{"horizontal_flip": true, "cutout": 0.25, "targets": ["order"], "head_dropout": 0.1, "beta1": 0.95, "eps": 1e-08, "precondition_frequency": 10, "lr_schedule": "cosine"}
Rows from block 8, named by matrix and row number. Rows with one number belong to one channel. Each number is 200 + 30 x the weight over its row's rms, rounded and kept within 0 to 999. All counts start at 0. After the name is the row's rms in percent of the matrix's.
# convs1: first pointwise conv (model.blocks.8.convs.1.weight, 272x272x1x1), inputs 0-135
# convs3: second pointwise conv (model.blocks.8.convs.3.weight, 272x272x1x1, transposed), outputs 0-135
convs1.110,103,170,234,150,212,156,221,252,205,237,237,183,209,198,170,165,221,194,220,232,140,154,206,248,213,212,173,191,232,175,230,176,206,244,225,251,198,197,159,226,217,214,185,187,180,187,205,168,264,118,155,176,209,228,181,204,222,215,236,188,200,193,185,176,199,207,234,205,148,154,185,160,190,224,164,182,160,228,207,209,195,182,210,184,232,205,197,132,193,232,130,188,171,193,198,209,247,193,200,199,176,192,236,176,177,222,220,184,211,189,181,210,178,156,175,206,201,183,217,215,210,166,223,183,210,178,243,166,181,164,224,256,174,182,210,160,202
convs1.111,105,191,169,164,212,235,187,167,188,200,250,200,191,204,144,192,174,203,250,219,203,201,204,172,132,104,191,201,217,189,205,171,186,260,182,221,172,247,252,187,178,228,214,227,238,160,225,198,181,199,197,138,137,213,196,217,248,237,244,224,170,239,191,192,214,202,246,179,214,233,133,204,196,198,261,213,267,195,186,190,189,207,156,177,199,170,153,164,220,174,205,214,169,219,221,252,263,179,241,209,169,226,197,233,162,174,216,159,184,209,198,193,235,219,179,171,229,191,178,209,188,181,170,221,222,210,181,190,165,177,217,237,203,113,220,206,177
convs1.112,102,228,196,224,201,160,232,199,184,221,201,193,171,125,172,194,222,199,197,211,182,134,222,209,203,177,223,200,207,265,173,163,202,202,195,148,214,225,237,234,84,187,225,169,234,154,201,227,206,206,203,218,177,185,202,173,195,215,199,190,212,213,216,170,216,188,211,208,162,175,229,180,185,199,203,184,177,100,159,221,169,209,274,220,225,247,226,215,167,146,184,201,209,261,136,214,201,176,191,177,205,166,218,212,199,198,208,242,218,192,219,172,157,284,188,255,182,165,259,191,194,164,212,209,256,203,198,234,211,213,223,176,158,203,127,230,200
convs1.113,106,220,234,151,207,186,184,178,220,213,227,154,202,218,192,203,220,186,197,174,221,198,207,146,243,197,203,218,230,227,169,206,232,224,237,166,211,207,222,182,170,177,212,190,238,198,248,243,206,211,206,221,237,167,268,193,168,208,199,187,185,227,199,190,187,226,202,197,180,172,197,216,175,169,216,176,206,196,190,235,220,215,178,188,198,237,179,213,219,245,204,218,184,151,230,218,230,199,133,192,211,205,220,196,178,166,235,195,212,166,220,234,179,124,269,205,163,213,203,169,294,217,197,135,214,213,162,145,229,187,157,191,129,182,170,177,256
convs1.114,105,220,216,157,220,255,208,229,212,240,197,212,240,167,229,171,201,176,209,216,199,141,186,226,178,173,203,177,148,227,222,196,113,216,168,162,163,183,191,188,224,178,232,231,228,212,196,202,161,191,208,177,250,193,157,200,211,188,141,214,183,204,150,195,170,221,213,188,173,147,128,146,166,226,212,196,223,236,183,245,188,144,185,171,180,269,221,119,229,240,180,182,145,178,205,193,234,167,185,159,217,166,271,233,240,190,181,186,236,171,208,235,209,161,234,222,201,163,198,202,161,195,181,154,174,195,186,218,174,150,247,213,194,213,227,192,210
convs1.115,102,162,232,158,203,192,217,214,170,200,193,167,139,215,220,243,210,179,158,194,200,188,183,214,174,205,177,176,167,215,178,195,179,221,252,239,198,204,151,217,167,192,174,142,156,197,170,153,191,205,189,179,199,191,206,114,188,216,243,199,196,197,205,149,241,193,222,200,227,246,209,155,161,200,185,120,186,194,177,133,236,228,225,199,208,195,139,215,174,206,176,174,165,208,181,262,224,167,174,205,225,196,224,181,278,157,245,231,195,181,209,204,218,225,196,233,217,176,218,144,172,225,215,198,157,201,194,176,234,180,196,184,192,221,251,183,240
convs1.116,094,184,188,221,192,168,245,202,180,187,215,188,165,177,195,156,217,203,236,196,240,179,242,178,200,279,203,165,184,151,195,229,180,221,232,217,195,189,177,194,187,230,138,143,186,247,184,209,215,160,210,202,208,244,199,225,193,214,204,179,108,189,180,184,190,203,248,225,227,215,218,215,254,250,207,198,193,232,191,147,224,230,220,202,223,133,213,191,131,218,204,172,176,190,171,221,213,172,260,226,185,210,193,152,180,288,223,187,189,203,244,155,244,204,238,213,164,131,142,230,145,197,214,237,228,180,204,198,203,225,201,196,149,172,213,175,200
convs1.117,113,195,207,174,187,196,159,197,214,199,173,207,173,180,229,217,245,229,157,198,213,217,221,230,170,195,183,188,172,205,225,186,171,220,215,161,268,204,176,225,231,254,183,211,144,277,187,169,205,209,199,217,172,242,227,202,188,193,219,225,271,229,205,201,154,226,191,187,173,215,218,210,223,220,180,212,180,219,218,218,240,201,266,189,182,274,200,198,188,227,239,171,194,185,247,165,175,223,163,195,180,178,213,145,164,185,197,225,191,235,191,305,213,183,225,167,170,165,171,187,168,195,212,222,159,211,192,154,270,232,204,199,202,184,221,180,217
convs1.118,104,157,214,174,162,237,233,229,205,206,168,211,219,210,195,189,218,203,243,229,175,138,215,168,216,181,168,191,202,228,236,174,177,212,176,240,229,217,267,206,190,223,209,218,146,211,205,179,185,245,231,209,209,221,193,170,144,187,169,136,236,196,244,212,183,174,187,177,143,209,203,227,207,178,194,212,157,262,219,198,195,152,202,212,183,208,194,174,202,208,195,220,205,161,198,199,215,195,157,188,202,213,171,180,131,215,213,182,194,181,221,228,150,209,218,203,202,188,300,240,150,220,214,213,196,208,184,214,214,190,174,178,216,212,152,172,232
convs1.119,108,183,184,215,209,186,219,194,143,231,111,211,171,184,175,238,226,192,144,233,153,241,213,224,180,199,215,246,186,196,236,241,222,187,220,160,176,217,201,221,186,218,212,216,172,216,230,174,225,179,209,211,207,178,225,225,212,206,174,225,160,130,178,185,222,188,230,284,177,181,202,250,224,166,210,258,253,191,167,190,207,209,239,213,222,215,235,235,209,220,180,184,178,211,208,183,229,248,235,219,240,178,174,207,167,180,218,236,145,247,224,222,228,204,210,189,211,259,158,148,251,170,247,218,205,220,156,248,302,204,233,186,190,215,187,150,214
convs1.120,100,141,165,122,178,248,168,208,223,168,184,243,259,219,228,234,206,226,223,202,203,180,210,186,225,191,154,217,168,182,204,166,240,185,182,196,204,232,214,200,217,219,190,222,169,182,183,255,225,210,203,221,170,235,220,192,212,244,214,162,205,197,194,143,170,205,236,177,221,145,187,252,235,198,175,176,220,198,215,194,226,250,225,212,197,167,276,178,197,177,199,238,145,254,241,207,224,225,235,190,227,186,225,183,188,196,216,175,196,173,175,196,188,192,183,192,169,155,259,174,200,190,215,231,171,237,186,223,190,222,191,214,226,221,164,225,195
convs1.121,104,187,229,135,204,243,221,254,174,176,195,225,239,211,185,177,201,179,187,232,147,240,156,183,221,180,152,164,211,183,246,201,229,207,190,187,161,163,208,176,223,134,202,204,214,153,98,173,188,150,152,242,288,206,170,212,214,200,202,194,208,212,229,191,194,179,222,185,171,172,215,200,122,191,192,153,199,220,192,236,181,218,187,204,224,215,232,237,224,206,216,208,245,229,189,224,174,203,232,167,222,187,239,183,206,161,213,227,234,175,203,204,213,179,211,164,248,171,199,234,218,222,215,237,182,156,191,221,190,212,218,245,177,266,186,213,148
convs3.110,100,161,183,207,166,167,246,222,215,192,255,185,212,207,175,241,178,239,183,149,187,176,167,190,152,221,210,218,225,160,253,220,201,180,229,195,198,178,235,160,217,228,209,194,185,194,219,200,199,213,212,223,204,188,170,248,192,191,167,220,180,215,194,207,208,212,193,156,201,198,206,181,226,187,242,230,185,230,211,189,267,172,205,181,182,179,172,254,232,176,281,143,227,123,234,207,194,186,185,211,202,255,258,176,233,198,226,169,164,170,247,220,247,227,196,184,203,256,213,226,190,214,194,169,215,230,235,156,233,191,212,214,254,198,196,188,227
convs3.111,106,190,207,197,201,233,183,230,226,225,161,194,178,219,221,216,198,213,164,120,203,208,235,185,192,195,186,175,162,219,180,158,174,224,188,239,168,207,218,226,162,226,172,198,139,174,221,141,216,212,225,246,184,218,149,203,160,225,213,173,188,198,132,221,161,190,209,192,213,204,307,168,180,168,171,240,153,212,174,193,193,187,164,207,202,174,185,191,204,191,144,203,182,209,138,194,216,198,229,199,187,152,227,211,192,171,235,178,245,131,119,183,172,202,207,160,166,158,234,220,156,153,181,174,216,189,154,221,228,176,205,223,160,207,229,198,173
convs3.112,100,174,183,132,187,202,168,162,178,214,238,190,253,164,206,102,227,127,175,249,160,135,185,248,168,232,213,195,218,199,146,215,221,207,193,203,202,189,182,191,197,204,195,223,187,186,223,192,250,173,223,235,169,197,225,166,210,253,186,205,155,195,250,239,223,231,193,207,177,209,188,225,253,132,199,140,175,184,217,206,166,209,212,254,167,190,214,168,187,200,236,202,179,188,199,223,193,195,179,184,190,231,245,242,240,171,215,202,218,202,172,164,156,169,186,254,186,210,116,197,212,223,218,231,204,200,223,203,220,189,207,188,142,245,196,183,153
convs3.113,096,231,240,222,252,211,173,151,187,219,204,208,250,189,205,230,209,171,192,279,227,214,188,173,246,189,253,249,205,241,241,197,225,191,230,213,232,194,215,202,212,191,199,231,213,218,148,198,214,206,220,202,186,210,258,197,303,179,205,253,257,113,222,225,179,208,196,226,203,183,200,183,215,206,217,200,207,201,194,245,234,194,194,229,166,251,178,204,202,229,187,207,227,237,219,213,191,180,197,184,204,212,204,187,216,209,240,231,197,203,232,265,165,158,213,256,223,213,242,198,175,215,186,233,221,232,167,212,177,150,203,204,197,205,167,215,201
convs3.114,109,198,239,219,258,217,213,150,184,135,277,233,178,175,220,248,220,230,187,202,145,220,175,193,179,182,157,165,243,167,203,191,150,171,227,152,200,134,221,213,205,217,177,231,215,218,189,202,157,210,162,189,190,197,214,166,255,202,191,178,202,213,169,232,232,216,147,200,230,227,270,223,167,180,210,196,227,176,154,178,175,178,200,194,153,242,190,158,176,222,162,219,215,235,234,191,198,234,174,194,197,206,223,184,202,211,162,169,240,248,238,188,206,230,179,232,213,205,233,259,142,228,236,226,249,187,164,185,203,218,273,244,187,220,187,253,199
convs3.115,102,240,191,222,214,203,162,225,196,246,196,235,169,228,211,263,171,206,148,177,196,195,205,196,222,199,214,172,221,234,206,153,213,198,193,169,222,178,222,179,199,204,210,216,201,209,143,197,170,199,156,177,180,189,202,208,138,270,168,237,198,175,180,178,250,207,235,173,193,178,222,213,183,223,148,228,252,188,175,231,171,184,138,154,189,192,215,213,190,225,193,208,222,212,193,252,213,163,154,143,207,261,167,224,217,216,278,239,157,204,210,159,194,192,162,184,169,219,184,222,204,205,223,210,189,205,223,199,199,209,132,207,214,155,214,200,269
convs3.116,098,220,210,199,205,182,172,198,161,173,186,173,183,208,185,207,224,179,213,250,175,196,186,166,158,221,208,206,169,182,163,251,197,233,177,239,203,197,226,168,193,165,190,210,216,279,221,191,174,226,177,156,230,218,186,211,195,208,208,262,174,189,228,221,210,155,235,224,209,204,176,202,246,223,243,230,253,183,160,173,202,212,215,252,250,218,212,200,190,169,147,221,240,207,182,243,194,186,186,224,172,186,230,211,145,277,205,192,210,243,167,197,176,200,221,230,197,197,200,216,211,161,156,208,215,189,209,284,197,175,159,189,275,250,261,244,160
convs3.117,098,143,208,123,220,228,223,162,251,210,230,220,180,138,191,211,191,150,188,182,227,200,200,160,163,114,210,224,193,195,170,177,210,223,162,158,188,189,225,196,205,140,182,146,202,161,103,189,173,193,216,214,180,242,185,172,193,183,189,200,121,207,209,208,184,199,218,195,232,218,217,205,184,147,173,160,156,219,142,178,232,187,151,191,177,257,192,192,234,187,127,179,152,213,147,235,169,164,189,187,189,226,193,181,172,220,228,182,199,232,231,155,216,189,129,172,174,175,211,231,227,238,212,175,181,176,195,210,155,221,198,217,211,230,205,174,198
convs3.118,111,214,241,130,244,240,230,162,186,234,181,185,228,157,235,200,156,179,197,213,202,200,179,214,193,197,170,166,213,222,169,224,221,200,234,216,147,178,194,183,209,195,190,200,136,205,195,166,191,278,198,183,222,209,174,219,226,186,219,217,216,208,154,240,229,200,190,177,233,181,202,161,252,205,230,200,210,253,225,220,196,175,164,216,219,208,235,203,203,207,170,191,196,167,262,220,200,206,185,212,203,181,139,183,197,207,214,170,219,187,199,199,237,207,230,175,186,163,110,145,206,169,203,194,199,129,200,195,151,201,132,165,218,207,153,144,211
convs3.119,103,157,179,207,209,189,229,199,195,216,234,195,206,182,238,154,188,189,176,205,220,203,211,235,245,155,218,202,232,149,185,232,193,146,183,142,197,187,119,151,188,163,251,156,179,205,166,225,159,169,199,209,218,175,189,208,150,208,231,175,215,244,195,231,194,231,229,203,242,197,181,191,178,183,227,226,261,206,256,252,215,205,169,206,195,192,228,253,208,210,208,195,197,221,182,160,193,284,171,183,248,203,223,191,160,130,216,202,214,157,178,146,193,133,216,197,184,196,228,182,200,193,176,225,179,143,223,150,190,210,176,235,187,149,177,157,226
convs3.120,097,250,200,208,216,212,167,204,257,176,190,214,169,176,236,149,228,219,225,208,218,166,174,209,195,167,163,176,131,154,210,198,223,184,217,179,211,173,187,156,245,190,165,197,194,250,235,153,254,244,253,214,198,244,240,207,237,211,234,209,187,199,203,247,166,224,227,232,173,263,241,200,197,168,215,186,186,187,188,232,185,232,181,203,184,156,204,114,203,192,224,183,210,160,187,175,169,179,203,246,228,258,248,178,219,200,205,252,209,158,173,181,135,202,247,208,213,231,243,208,184,201,199,147,182,191,194,165,213,203,254,161,228,218,239,212,167
convs3.121,107,207,265,206,197,167,156,216,173,186,196,211,275,200,212,197,193,230,193,135,164,156,196,168,188,190,226,188,197,261,218,194,216,236,195,175,131,211,147,204,248,187,210,222,182,226,177,191,176,171,236,238,207,192,189,203,208,168,174,207,175,196,195,180,203,150,194,215,225,206,206,138,198,270,202,191,219,164,184,174,189,220,181,198,216,169,287,213,215,259,190,188,175,194,213,150,215,166,200,214,220,242,186,215,171,151,140,231,136,163,212,219,193,231,193,153,219,231,162,217,186,161,179,167,156,221,185,228,178,206,187,206,169,207,225,178,178