A small image classifier, trained from scratch.
Model: 2.75M parameters, 24-pixel images, arch xception, depths [3, 6, 3], widths [160, 272, 480].
Training: soap at rate 0.0032, held-out accuracy 70%.
Data: trained on photos of plants, animals and fungi (iNaturalist), 155796 training examples, 25.6 epochs.
Rows from block 2 of a small image classifier, named by matrix and row number. Rows with one number belong to one channel. Each number is 128 + 32 x the weight over its row's rms, rounded and kept within 0 to 255. All counts start at 0. Numbers have three digits each. After the name is the row's rms in percent of the matrix's.
After each channel's rows are labels from the 100 images, of 14848, where the channel reaches its highest value: "top examples" is what is common among them. Only what is clearly more common there than usual is listed. The data: photos of plants, animals and fungi (iNaturalist). In brackets: how many of the 100, against the usual share in percent.
# convs1: first pointwise conv (model.blocks.2.convs.1.weight, 160x160x1x1), inputs 0-159
# convs3: second pointwise conv (model.blocks.2.convs.3.weight, 160x160x1x1, transposed), outputs 0-159

convs1.62 119:160107145116210168186117124159076136097169131159224126180127132104114115093107155139127106134144149131096150134065151105151069127072153087076135156127114161087112148077162105109136116157131143152136124186089124109141038054149108160110154119110091128135111116137162100142144198119241116155143147158085128131141138047122153143089127119160121128121137098127111120142107137128133132169104168062088131142118143122118178139155079118098184162105146149090093168068151104091125098105106114
convs3.62 098:130160127124084148117110105132117183080044145151070058133153134158161116083124129127163193144145128112123157084133106095072126141114125076200154151141148132174136087144080156127151111108110151095118113101136093114196088137073142190127149118173115175233163139137120114108139123162206112184117114122103162102174110139174144114158109146129127141164176127178147082111159143093155195138182171195099122138100137135171104138113150107130104130181142127174109172183103125116153133127121149
top examples: class Aves (84 vs 55.1)

convs1.88 109:148134144115230176108114144107182119112189101075110215166092105166134122109083146092063055111140116136152162054149124104154175135138072088146140162114154150086126092087149123160131137127120111125169161109174112092158153153145147137154202150070120089092149177094140120087131128098145153112167100094116117175175139121123136214137125144097105115128114131091127061129130128163151127140093121133093142164129118062110161141112132079135157149061122146124182160095108100113145148167086138
convs3.88 100:155089092188104106137167113071163153123134068152127164056111156106171136154123108132114086164099169111133106159091160128088132136099153121195112151086095143111105083090125076115124087119053138139106080107093114122112114191149055166130141133116113057162080104097138106070141143090051054140133144102131149120120066116150146144108078105144088143149118124218116097136124144145125138139109109103097136105151173086102128096122078114067113145113073110127156112130095125176157071108091106
top examples: class Aves (98 vs 55.1); phylum Chordata (98 vs 60.9); order Passeriformes (69 vs 25)

convs1.45 101:146075142203139115095129149129107144114071126139097122166093150122089131099108160088141157055085100083157128088142039152172125143117147115127142109157136181206109072114111104122145154081099173108113162083145153115111135125106198106083106076140067191168161116126095165121116136155122174113087108094095155156165147157149160125106160133171119122112116096082133176121187098138120055149104128137133144124100173088101121109129155100138108113151073185084163168127113053173104087124142110
convs3.45 102:145225110193155106129128081134113149140128159087081178105099121090133049160148167134164146063112174148129147094135204124129137104106161121073100096149122116150128143155164152126074101160121113113129132078108143107139113117153147197143146164097189143208127143174122145086114121156128106126128147214127182138111160184162122109132135130089192153124115149179119127137122134141116125072159176106117158136121068156070145133151158155120073136110107153105096118087110088131209081107146154
top examples: phylum Arthropoda (63 vs 30.8); class Insecta (61 vs 29.2); order Lepidoptera (32 vs 13.7)

convs1.150 103:130129134181140106139151149088097071150162193149177106158132147129159159135082162099107070058157091146132116123137155076116102131167127106059157158104098142132132109166155192204115100115144120111122075121105058109107102146167121045114130185096128148129157135071150168119096052158155109103104053150078115148107111127135155113130191155121105134120141097133180123114149149147150149126176086182139139099116131132088176129117128082222081164087135136128140158155090136125145126096091139
convs3.150 101:115124148144181127126139152141162084087118180136148112125165152160116116167133141144132129128161069139124168175097113142146151107143154146088046139086106101187200140123085169159105114133140102100094147172127193155132139101152142222158141125138113111117191125148141098145196128127213141108117142107150101096166146117173173159162141155158170151178181105129160128085163144135157152151070128078129127120133164127159082135153135104183049087136156142144134156065150083158162095146164191
top examples: phylum Arthropoda (61 vs 30.8); class Insecta (60 vs 29.2); order Lepidoptera (32 vs 13.7)

convs1.125 091:115079144192073101157136171145167131101079168119080119142061185124116133130066152149077118081113189137170119167126197153161142128206125142148099088084137177154152135124117182135101125126144142131199119125207099112135103150124142078140127141125161142145139128115120075133112124091128124186068209112077090153139161120049138119090134109154110122146189137170105097165126108156084125144133122146142142150154167155104078119165176119154114109156153171153123104136125121090131150106193180
convs3.125 096:063143145098138092087143151116141118152174131201176111129111050097118078079122112142112100104082169117137103084115140141161102125131059126153125133071164121140130111114130108109094139117103202104144069119074124110128160168094096102154150171120145127124134095099139040134104144114099169068125170150166114115121120145113135090124050049074155089066109156086119144120114140137139146104097094132095114151138102159107139110158094125147030136155076179098135158110151140182110131113082172
top examples: phylum Arthropoda (63 vs 30.8); class Insecta (60 vs 29.2); order Lepidoptera (31 vs 13.7)

convs1.118 117:124129179142161100135153132204141129074214116148081197116126122138182146086120120131134097100206202127115096175125140128141106129116147120105083150124133143148115119115132153096101060197144150144137144118174117133129193155054081090146094143017115166145156151169124120101111115174148133147145132113083109117142154098120149149088096141109139137140124172103173076082154092165100123122169134140132141114067111089106112141222162085162145123122119099107175104093132097132146108107165102
convs3.118 093:108113054087114135128185159143159132099187152136129149108141145105185151116137114063064128159147135087164151138116121137148110132183153101134107085099126131082109084119126158116109204124143148104173128088106130078096084140089201161104121088154150111140131150159148116172196172124130089120134111087171107153212097171110110145114136141144129097137172179106083139097116164177102064167143164085128110122124133133179139165128098111161111209183098109168134140089065127098166103095150177
top examples: class Aves (84 vs 55.1); order Passeriformes (63 vs 25)

convs1.159 104:132105097143186110092160040134095159185117111103057142117145165116119113212118097122143152118132108080180084202174134170183063159143113141106118083156170142203106139139070202114123140159133136149132122107070162076108135183176106092093136131090151102119162129149136103153120115146113074114118118096158177081132162132106154132116112163118127130143141137111134111112119181145128181148149177113146095150129116150103098167128162125180141133114141172077164144136143112116115120176035092
convs3.159 101:106094123146061162099176094090119070132078101200126147055124161145112145098117121122150119115173150111133111124144149222083169083059187150112094122129217158151175133101137110136144138147103092150171148097169080123110145117149169148108063075162122113108080126085109119111132098125179127137125109133124120099125117102117094113158114147094118114156101130150118182132114112151105133084105173106130151108078087145127096106093191079039110148114136123172074067132106135096182141158154124
top examples: phylum Arthropoda (62 vs 30.8); class Insecta (60 vs 29.2); class Magnoliopsida (27 vs 5.5); kingdom Plantae (27 vs 7.3)

convs1.26 107:110225102133153060118096048111201120104118127097142106121152159063118081169157135105136112121156114092118112142146150060141135122093182131148172134149099137087139141156151089124130130116126095112083093121103137098070037158173124084128091148100105177165146138118117132093093131157132111135147117118119154092113102101108185108131111101154124120211101158119147132089095144097163129154121135130212059172108161086127097131167151154169128116144114132133093164141098106097175185122151045
convs3.26 104:121145161123131108108113053086128115117140119157124127113106053105091141151119063074168116145112157141156064090091152154116098096132126083150145080072157126181127141121053058135073080209135119124080127139145098138143085099060184071122057140157126105151107108143121116117123132122145124154178089134134097102108132116050121133077086114167130106156095163104080124132123122160142128122145105105094055093089071182117120144179117116070139128125115107158128139135141101142076064131104146
top examples: phylum Arthropoda (68 vs 30.8); class Insecta (66 vs 29.2)

convs1.81 088:105103128101143085150132132133071130116100128113091055163109179024065086066079133144137159141145125130144076099178072180139091097118115140128171126034060155087129092120096171119136121177131139141147126117185142092171109161212149063073146139174147143139151122065120142138119129098113106110123110128118121123161142128085144130092116048154093115073118125107145113139135095101114109125138134129126107127126129124081106166092123119192068135096146178153122103152153114159107081097132100
convs3.81 096:100147103164157121117108172150103139079178144146177155128115151107130064181150141147109065172127118144165117151145081170174121136133106134048123138134124195173140078129161166109175102107115156132121123114103179087091156132136196109093174100102097165131129120179175115110169093135150120097086160111159121161129127158116077145116159165158146172143100115160185158152199141193145118149153167079129151117168134065127118110073079103106060155181081167111122172079137115146151107135120178
top examples: phylum Arthropoda (64 vs 30.8); class Insecta (63 vs 29.2)

convs1.157 105:106144137158082090106113153166131147218088150084176137186156122183087161145139171119117130086149120161121146163112149114187106113133139190085133167211100162126125145156158147121119111148168104070158154181137066117071123155124114158179064131155192157138137104093158071097135157078157176140155190188150102172114127150111123119156151141089106129044121094156149130083132138156183160147093096121117109100114181091109164106189133130110112129140118125130129117122167162140147155107128083
convs3.157 096:170110185114115144088141110133147147107112142115096139197177148097118145129133139118142155123124129186152078116107129097177126153179189139133156119132121180137122144118141102102088126139196156112046100134120144142199116089122101104153181080150115126158137092119124157117106150144122147115088140141102108212205116111069120133078189111078137117166071138123155106182089115190072166120140157197126121168087111113173035132101153117154078132120090159153153178115140151108115174157141131
top examples: phylum Arthropoda (62 vs 30.8); class Insecta (61 vs 29.2); order Lepidoptera (36 vs 13.7)

convs1.122 091:029120108116083128118087112106217130055110164084122115145077166112177127146102195135162107181114125108147080118128150182128102138130098109145171137068141133122117113168136154103144131092144187146142165157148135103116141096116165107176153215137169085133084109096110060065137129106100098126118112190116159137102111133161129118102081101077147119106140169076182108120120107150159174115107106132120126147139122134086097063143199121141088115177116095161182129146164141105095122135145169
convs3.122 093:087115079166078108190112153113097144006127136143100150087109128103141112162072097159081172159128166095101158127096135144087160082128109097112163136088126100098115121089151175084145166148076083122098080090085105125110165126177117134131087190160083124130132064108101118128111184097113088078091070102112166110180061097122141075146099112109142139169139142102111117122125094105104142073142119126154102095082141142151127107155139097160173159080108073122123058153101140129139150118129102
top examples: phylum Arthropoda (70 vs 30.8); class Insecta (69 vs 29.2); order Lepidoptera (55 vs 13.7); family: Nymphalidae (45 vs 4.6)

convs1.119 104:109122127100120198108144133129088144176140138118140070056150161122171139154096185089104101151078113077153108092139069096118122122053168161103118137133034079069174121123133098114166127155136140122104134065081156174160131142149091134147104110106100178144066147124166117135149119142162106077160172107104141134102096054147134136087161092139107125111145142127105140152117064186096161138105166107142179108129049089121153088089104144155138111123115174110117157096140127120103126143040147
convs3.119 101:175093171098153022049090157145108132121122155114115167136073098114105139116189163141166158114130107189142110156151144090137147167092153127092136167179114083090117162137147135138175114169137185111059175122166152104146206127125180144147127139152142152145101186094162156136131068149132095113165125144125172156129114122095115112130124120139177129145149131150145160136085094138113064194135130137081071144129119109123113128158125090130112056183189125177128165170156130103170128158190126
top examples: class Insecta (70 vs 29.2); phylum Arthropoda (70 vs 30.8); order Lepidoptera (33 vs 13.7)

convs1.58 102:156132132178136069142111083146145149081107157133082133091143138125140111154133169179119090144151155144089114104144120120101198119146142120135196146103132110237119106081091071151181110117107104205088142111177069103066108194139138112129155097182155123103196103093172149137095127090157122184143151146120097147145141144116166153127115151076078122075114137126144170120062137122132115135133124151185128183108108145131111104128080127114144137060154125147102109178163137111169103074119193
convs3.58 102:128157121132117173157109135176111121116136100096205157140174170131159112113091152162120144143134094142110155196136121160136154156160148074142141084138058160176091120101196120148144089147117200105077192092109163142124186125120149194116149139096170179153139207079132083081125154111141205138145139160134117159092153137099138117156163122143219159119104098107112098171114169066182135149138130110143116089153171153159138161119120133133100161120148122115143171115146108088154109158203145
top examples: order Lepidoptera (35 vs 13.7)

convs1.151 112:154084141155094015091135146161127188108129086172150113131108171121128090104139139156109123141105184138148090079106118192158115126092110163087143091115085174104099149127133136125123142083154119125086116052134107118163161123085106178143110100165115125107114137203083153141085102095119081177134155086172153151074105136141176126123136145126121062179098122098093109110096132178087137138160098143141168115198108079130109122138167112153192124110123156207128135163085145157103091118125190
convs3.151 095:174177170090116147110127085144072100164089131081127084087157109139098174148154148186140074141175110126143124125098091196235085160131100159140152139161130162171139137143118113146119108115101125096122129154126153079141161149102134186117162087074087106127149125108083077164182085116124119140089147156134149114074101116113147117119144150116117127173248082127134113097144096069142119148084154103104131149102141116158147093139109052186095113101105084133147130120130157145128122123212124
top examples: phylum Arthropoda (61 vs 30.8); class Insecta (59 vs 29.2)

convs1.149 098:112129143091150121136129105084151122168123097103153142128128149088079125128151103105032103158159137162110153097106124171137124058121087109087137060116131078137150117096083100144127136080087152180155132074179171167087139084092153133125110147135155098125188070127103071096129113119077192088135136050165083098108144164120106114180128101122118092127175143135125126126113146127122098106115167133221132161136061145138142120183132154135142137118104112067168128095206158110176109164156084
convs3.149 098:135127200137141084114089077089115127157184168166122126086115159115138124129149172144210080172076115144175094116153122135137154145092166158187092131157193095123112118165063172068136138132119124125102136125109164141097121138147161132120201163125184123204130155166157158153146112138111108064146128146122126129156196141118097114192135162082195140120136125106133113116107065137167125160141166157108168118141134123123180109080109139147111140111126069135103101167148069213152149174147099
top examples: phylum Arthropoda (68 vs 30.8); class Insecta (67 vs 29.2); order Lepidoptera (33 vs 13.7)

convs1.116 108:127101105134100172126090078136072166104124121164176151125117098089107151114102145174073078153084169154137129131103102158075145061151105133197149131061176095055121099109181150147164102104107200106158134150075208116110131129135116148144105099119094118136108126133198172095126150133168117103152134151100082169107075120133156158137149112172144145148106124105158116239135155085139106125111096163185136167070160064086098103135152163110145143137129130106103140172126141117128083111126099
convs3.116 107:136105170113122132111172189153123127156126087116153089089118132106170128161088113167162113110096146169109093119142102098108099152125128130127081062092071051094111209083135101170136158140124128120129107123121109124120121160087125143104117084103151135167124023100103126129033132143145160053074087165140139162095146108078175095186116100200110152160155171099077069090174121135112114113163105154185095152169119138127105101143134126108116153133078118089144157108136102150181144130158129
top examples: order Lepidoptera (31 vs 13.7)

convs1.37 103:080167134180063175106127099152131147125183128190143119111136170124138151220109171103165111146145104152095107124107060167186154120087156166152148114147091115094131130110121063133131171175112143153148145102162139113077107059100129073113133132138130128128153199152112116085137127128065119144120133132112118171135133135143099112077145111126116154155080118096071117116153150142126101105115109137132066097124125145110078098155114152135111182155055216082163115092063042145105085130150135
convs3.37 108:177081118113153169168152150099141123160137117138107063083123148213108146178093050132141153111129120148105153129091140105081115120166137152078118186117027177105153127099135129084078103147142144086167143092099112112113092126123150099111145108113087115121141131116167219090119167124097145139128144123158153125130094151103163179106186119143166112159127157100206157166127129123075117190098080156146115071120126151122076135097103154162128094135108134154185122177164155095181085164154134
top examples: class Insecta (60 vs 29.2); phylum Arthropoda (60 vs 30.8)

convs1.91 090:098111125137103157131159141138128143112134095109077077141134118156072063096144101163143120163084140129176156156161114136103081159129147110128180064127111134128166139090133134164152111090167106133137158110152109117133097144088171145075149107179135152069131140145131186153100137124124134119142177180113100123130153136135163160159074130084107172114160086043122101101170135117205222152075167099109162103110125167153141143097200088126102132143115139145026118106082156051133170114138154
convs3.91 099:094172153129143102181121166142184150139117133133107161100149126138112082103174120158135159172178125129174132133166138163151156173154175118113085114168150175206158124100146107158132117140133126108150140115166132185084093162137120211103152160152082113156159120160131156122166116159131149106160182108197125044163124145165149103059122197122141106070148114162136162164217143169135146094154163138165130095160136132119117095174174152149094173145098115066168109153134185095103117099138153
top examples: phylum Arthropoda (68 vs 30.8); class Insecta (67 vs 29.2); order Lepidoptera (37 vs 13.7)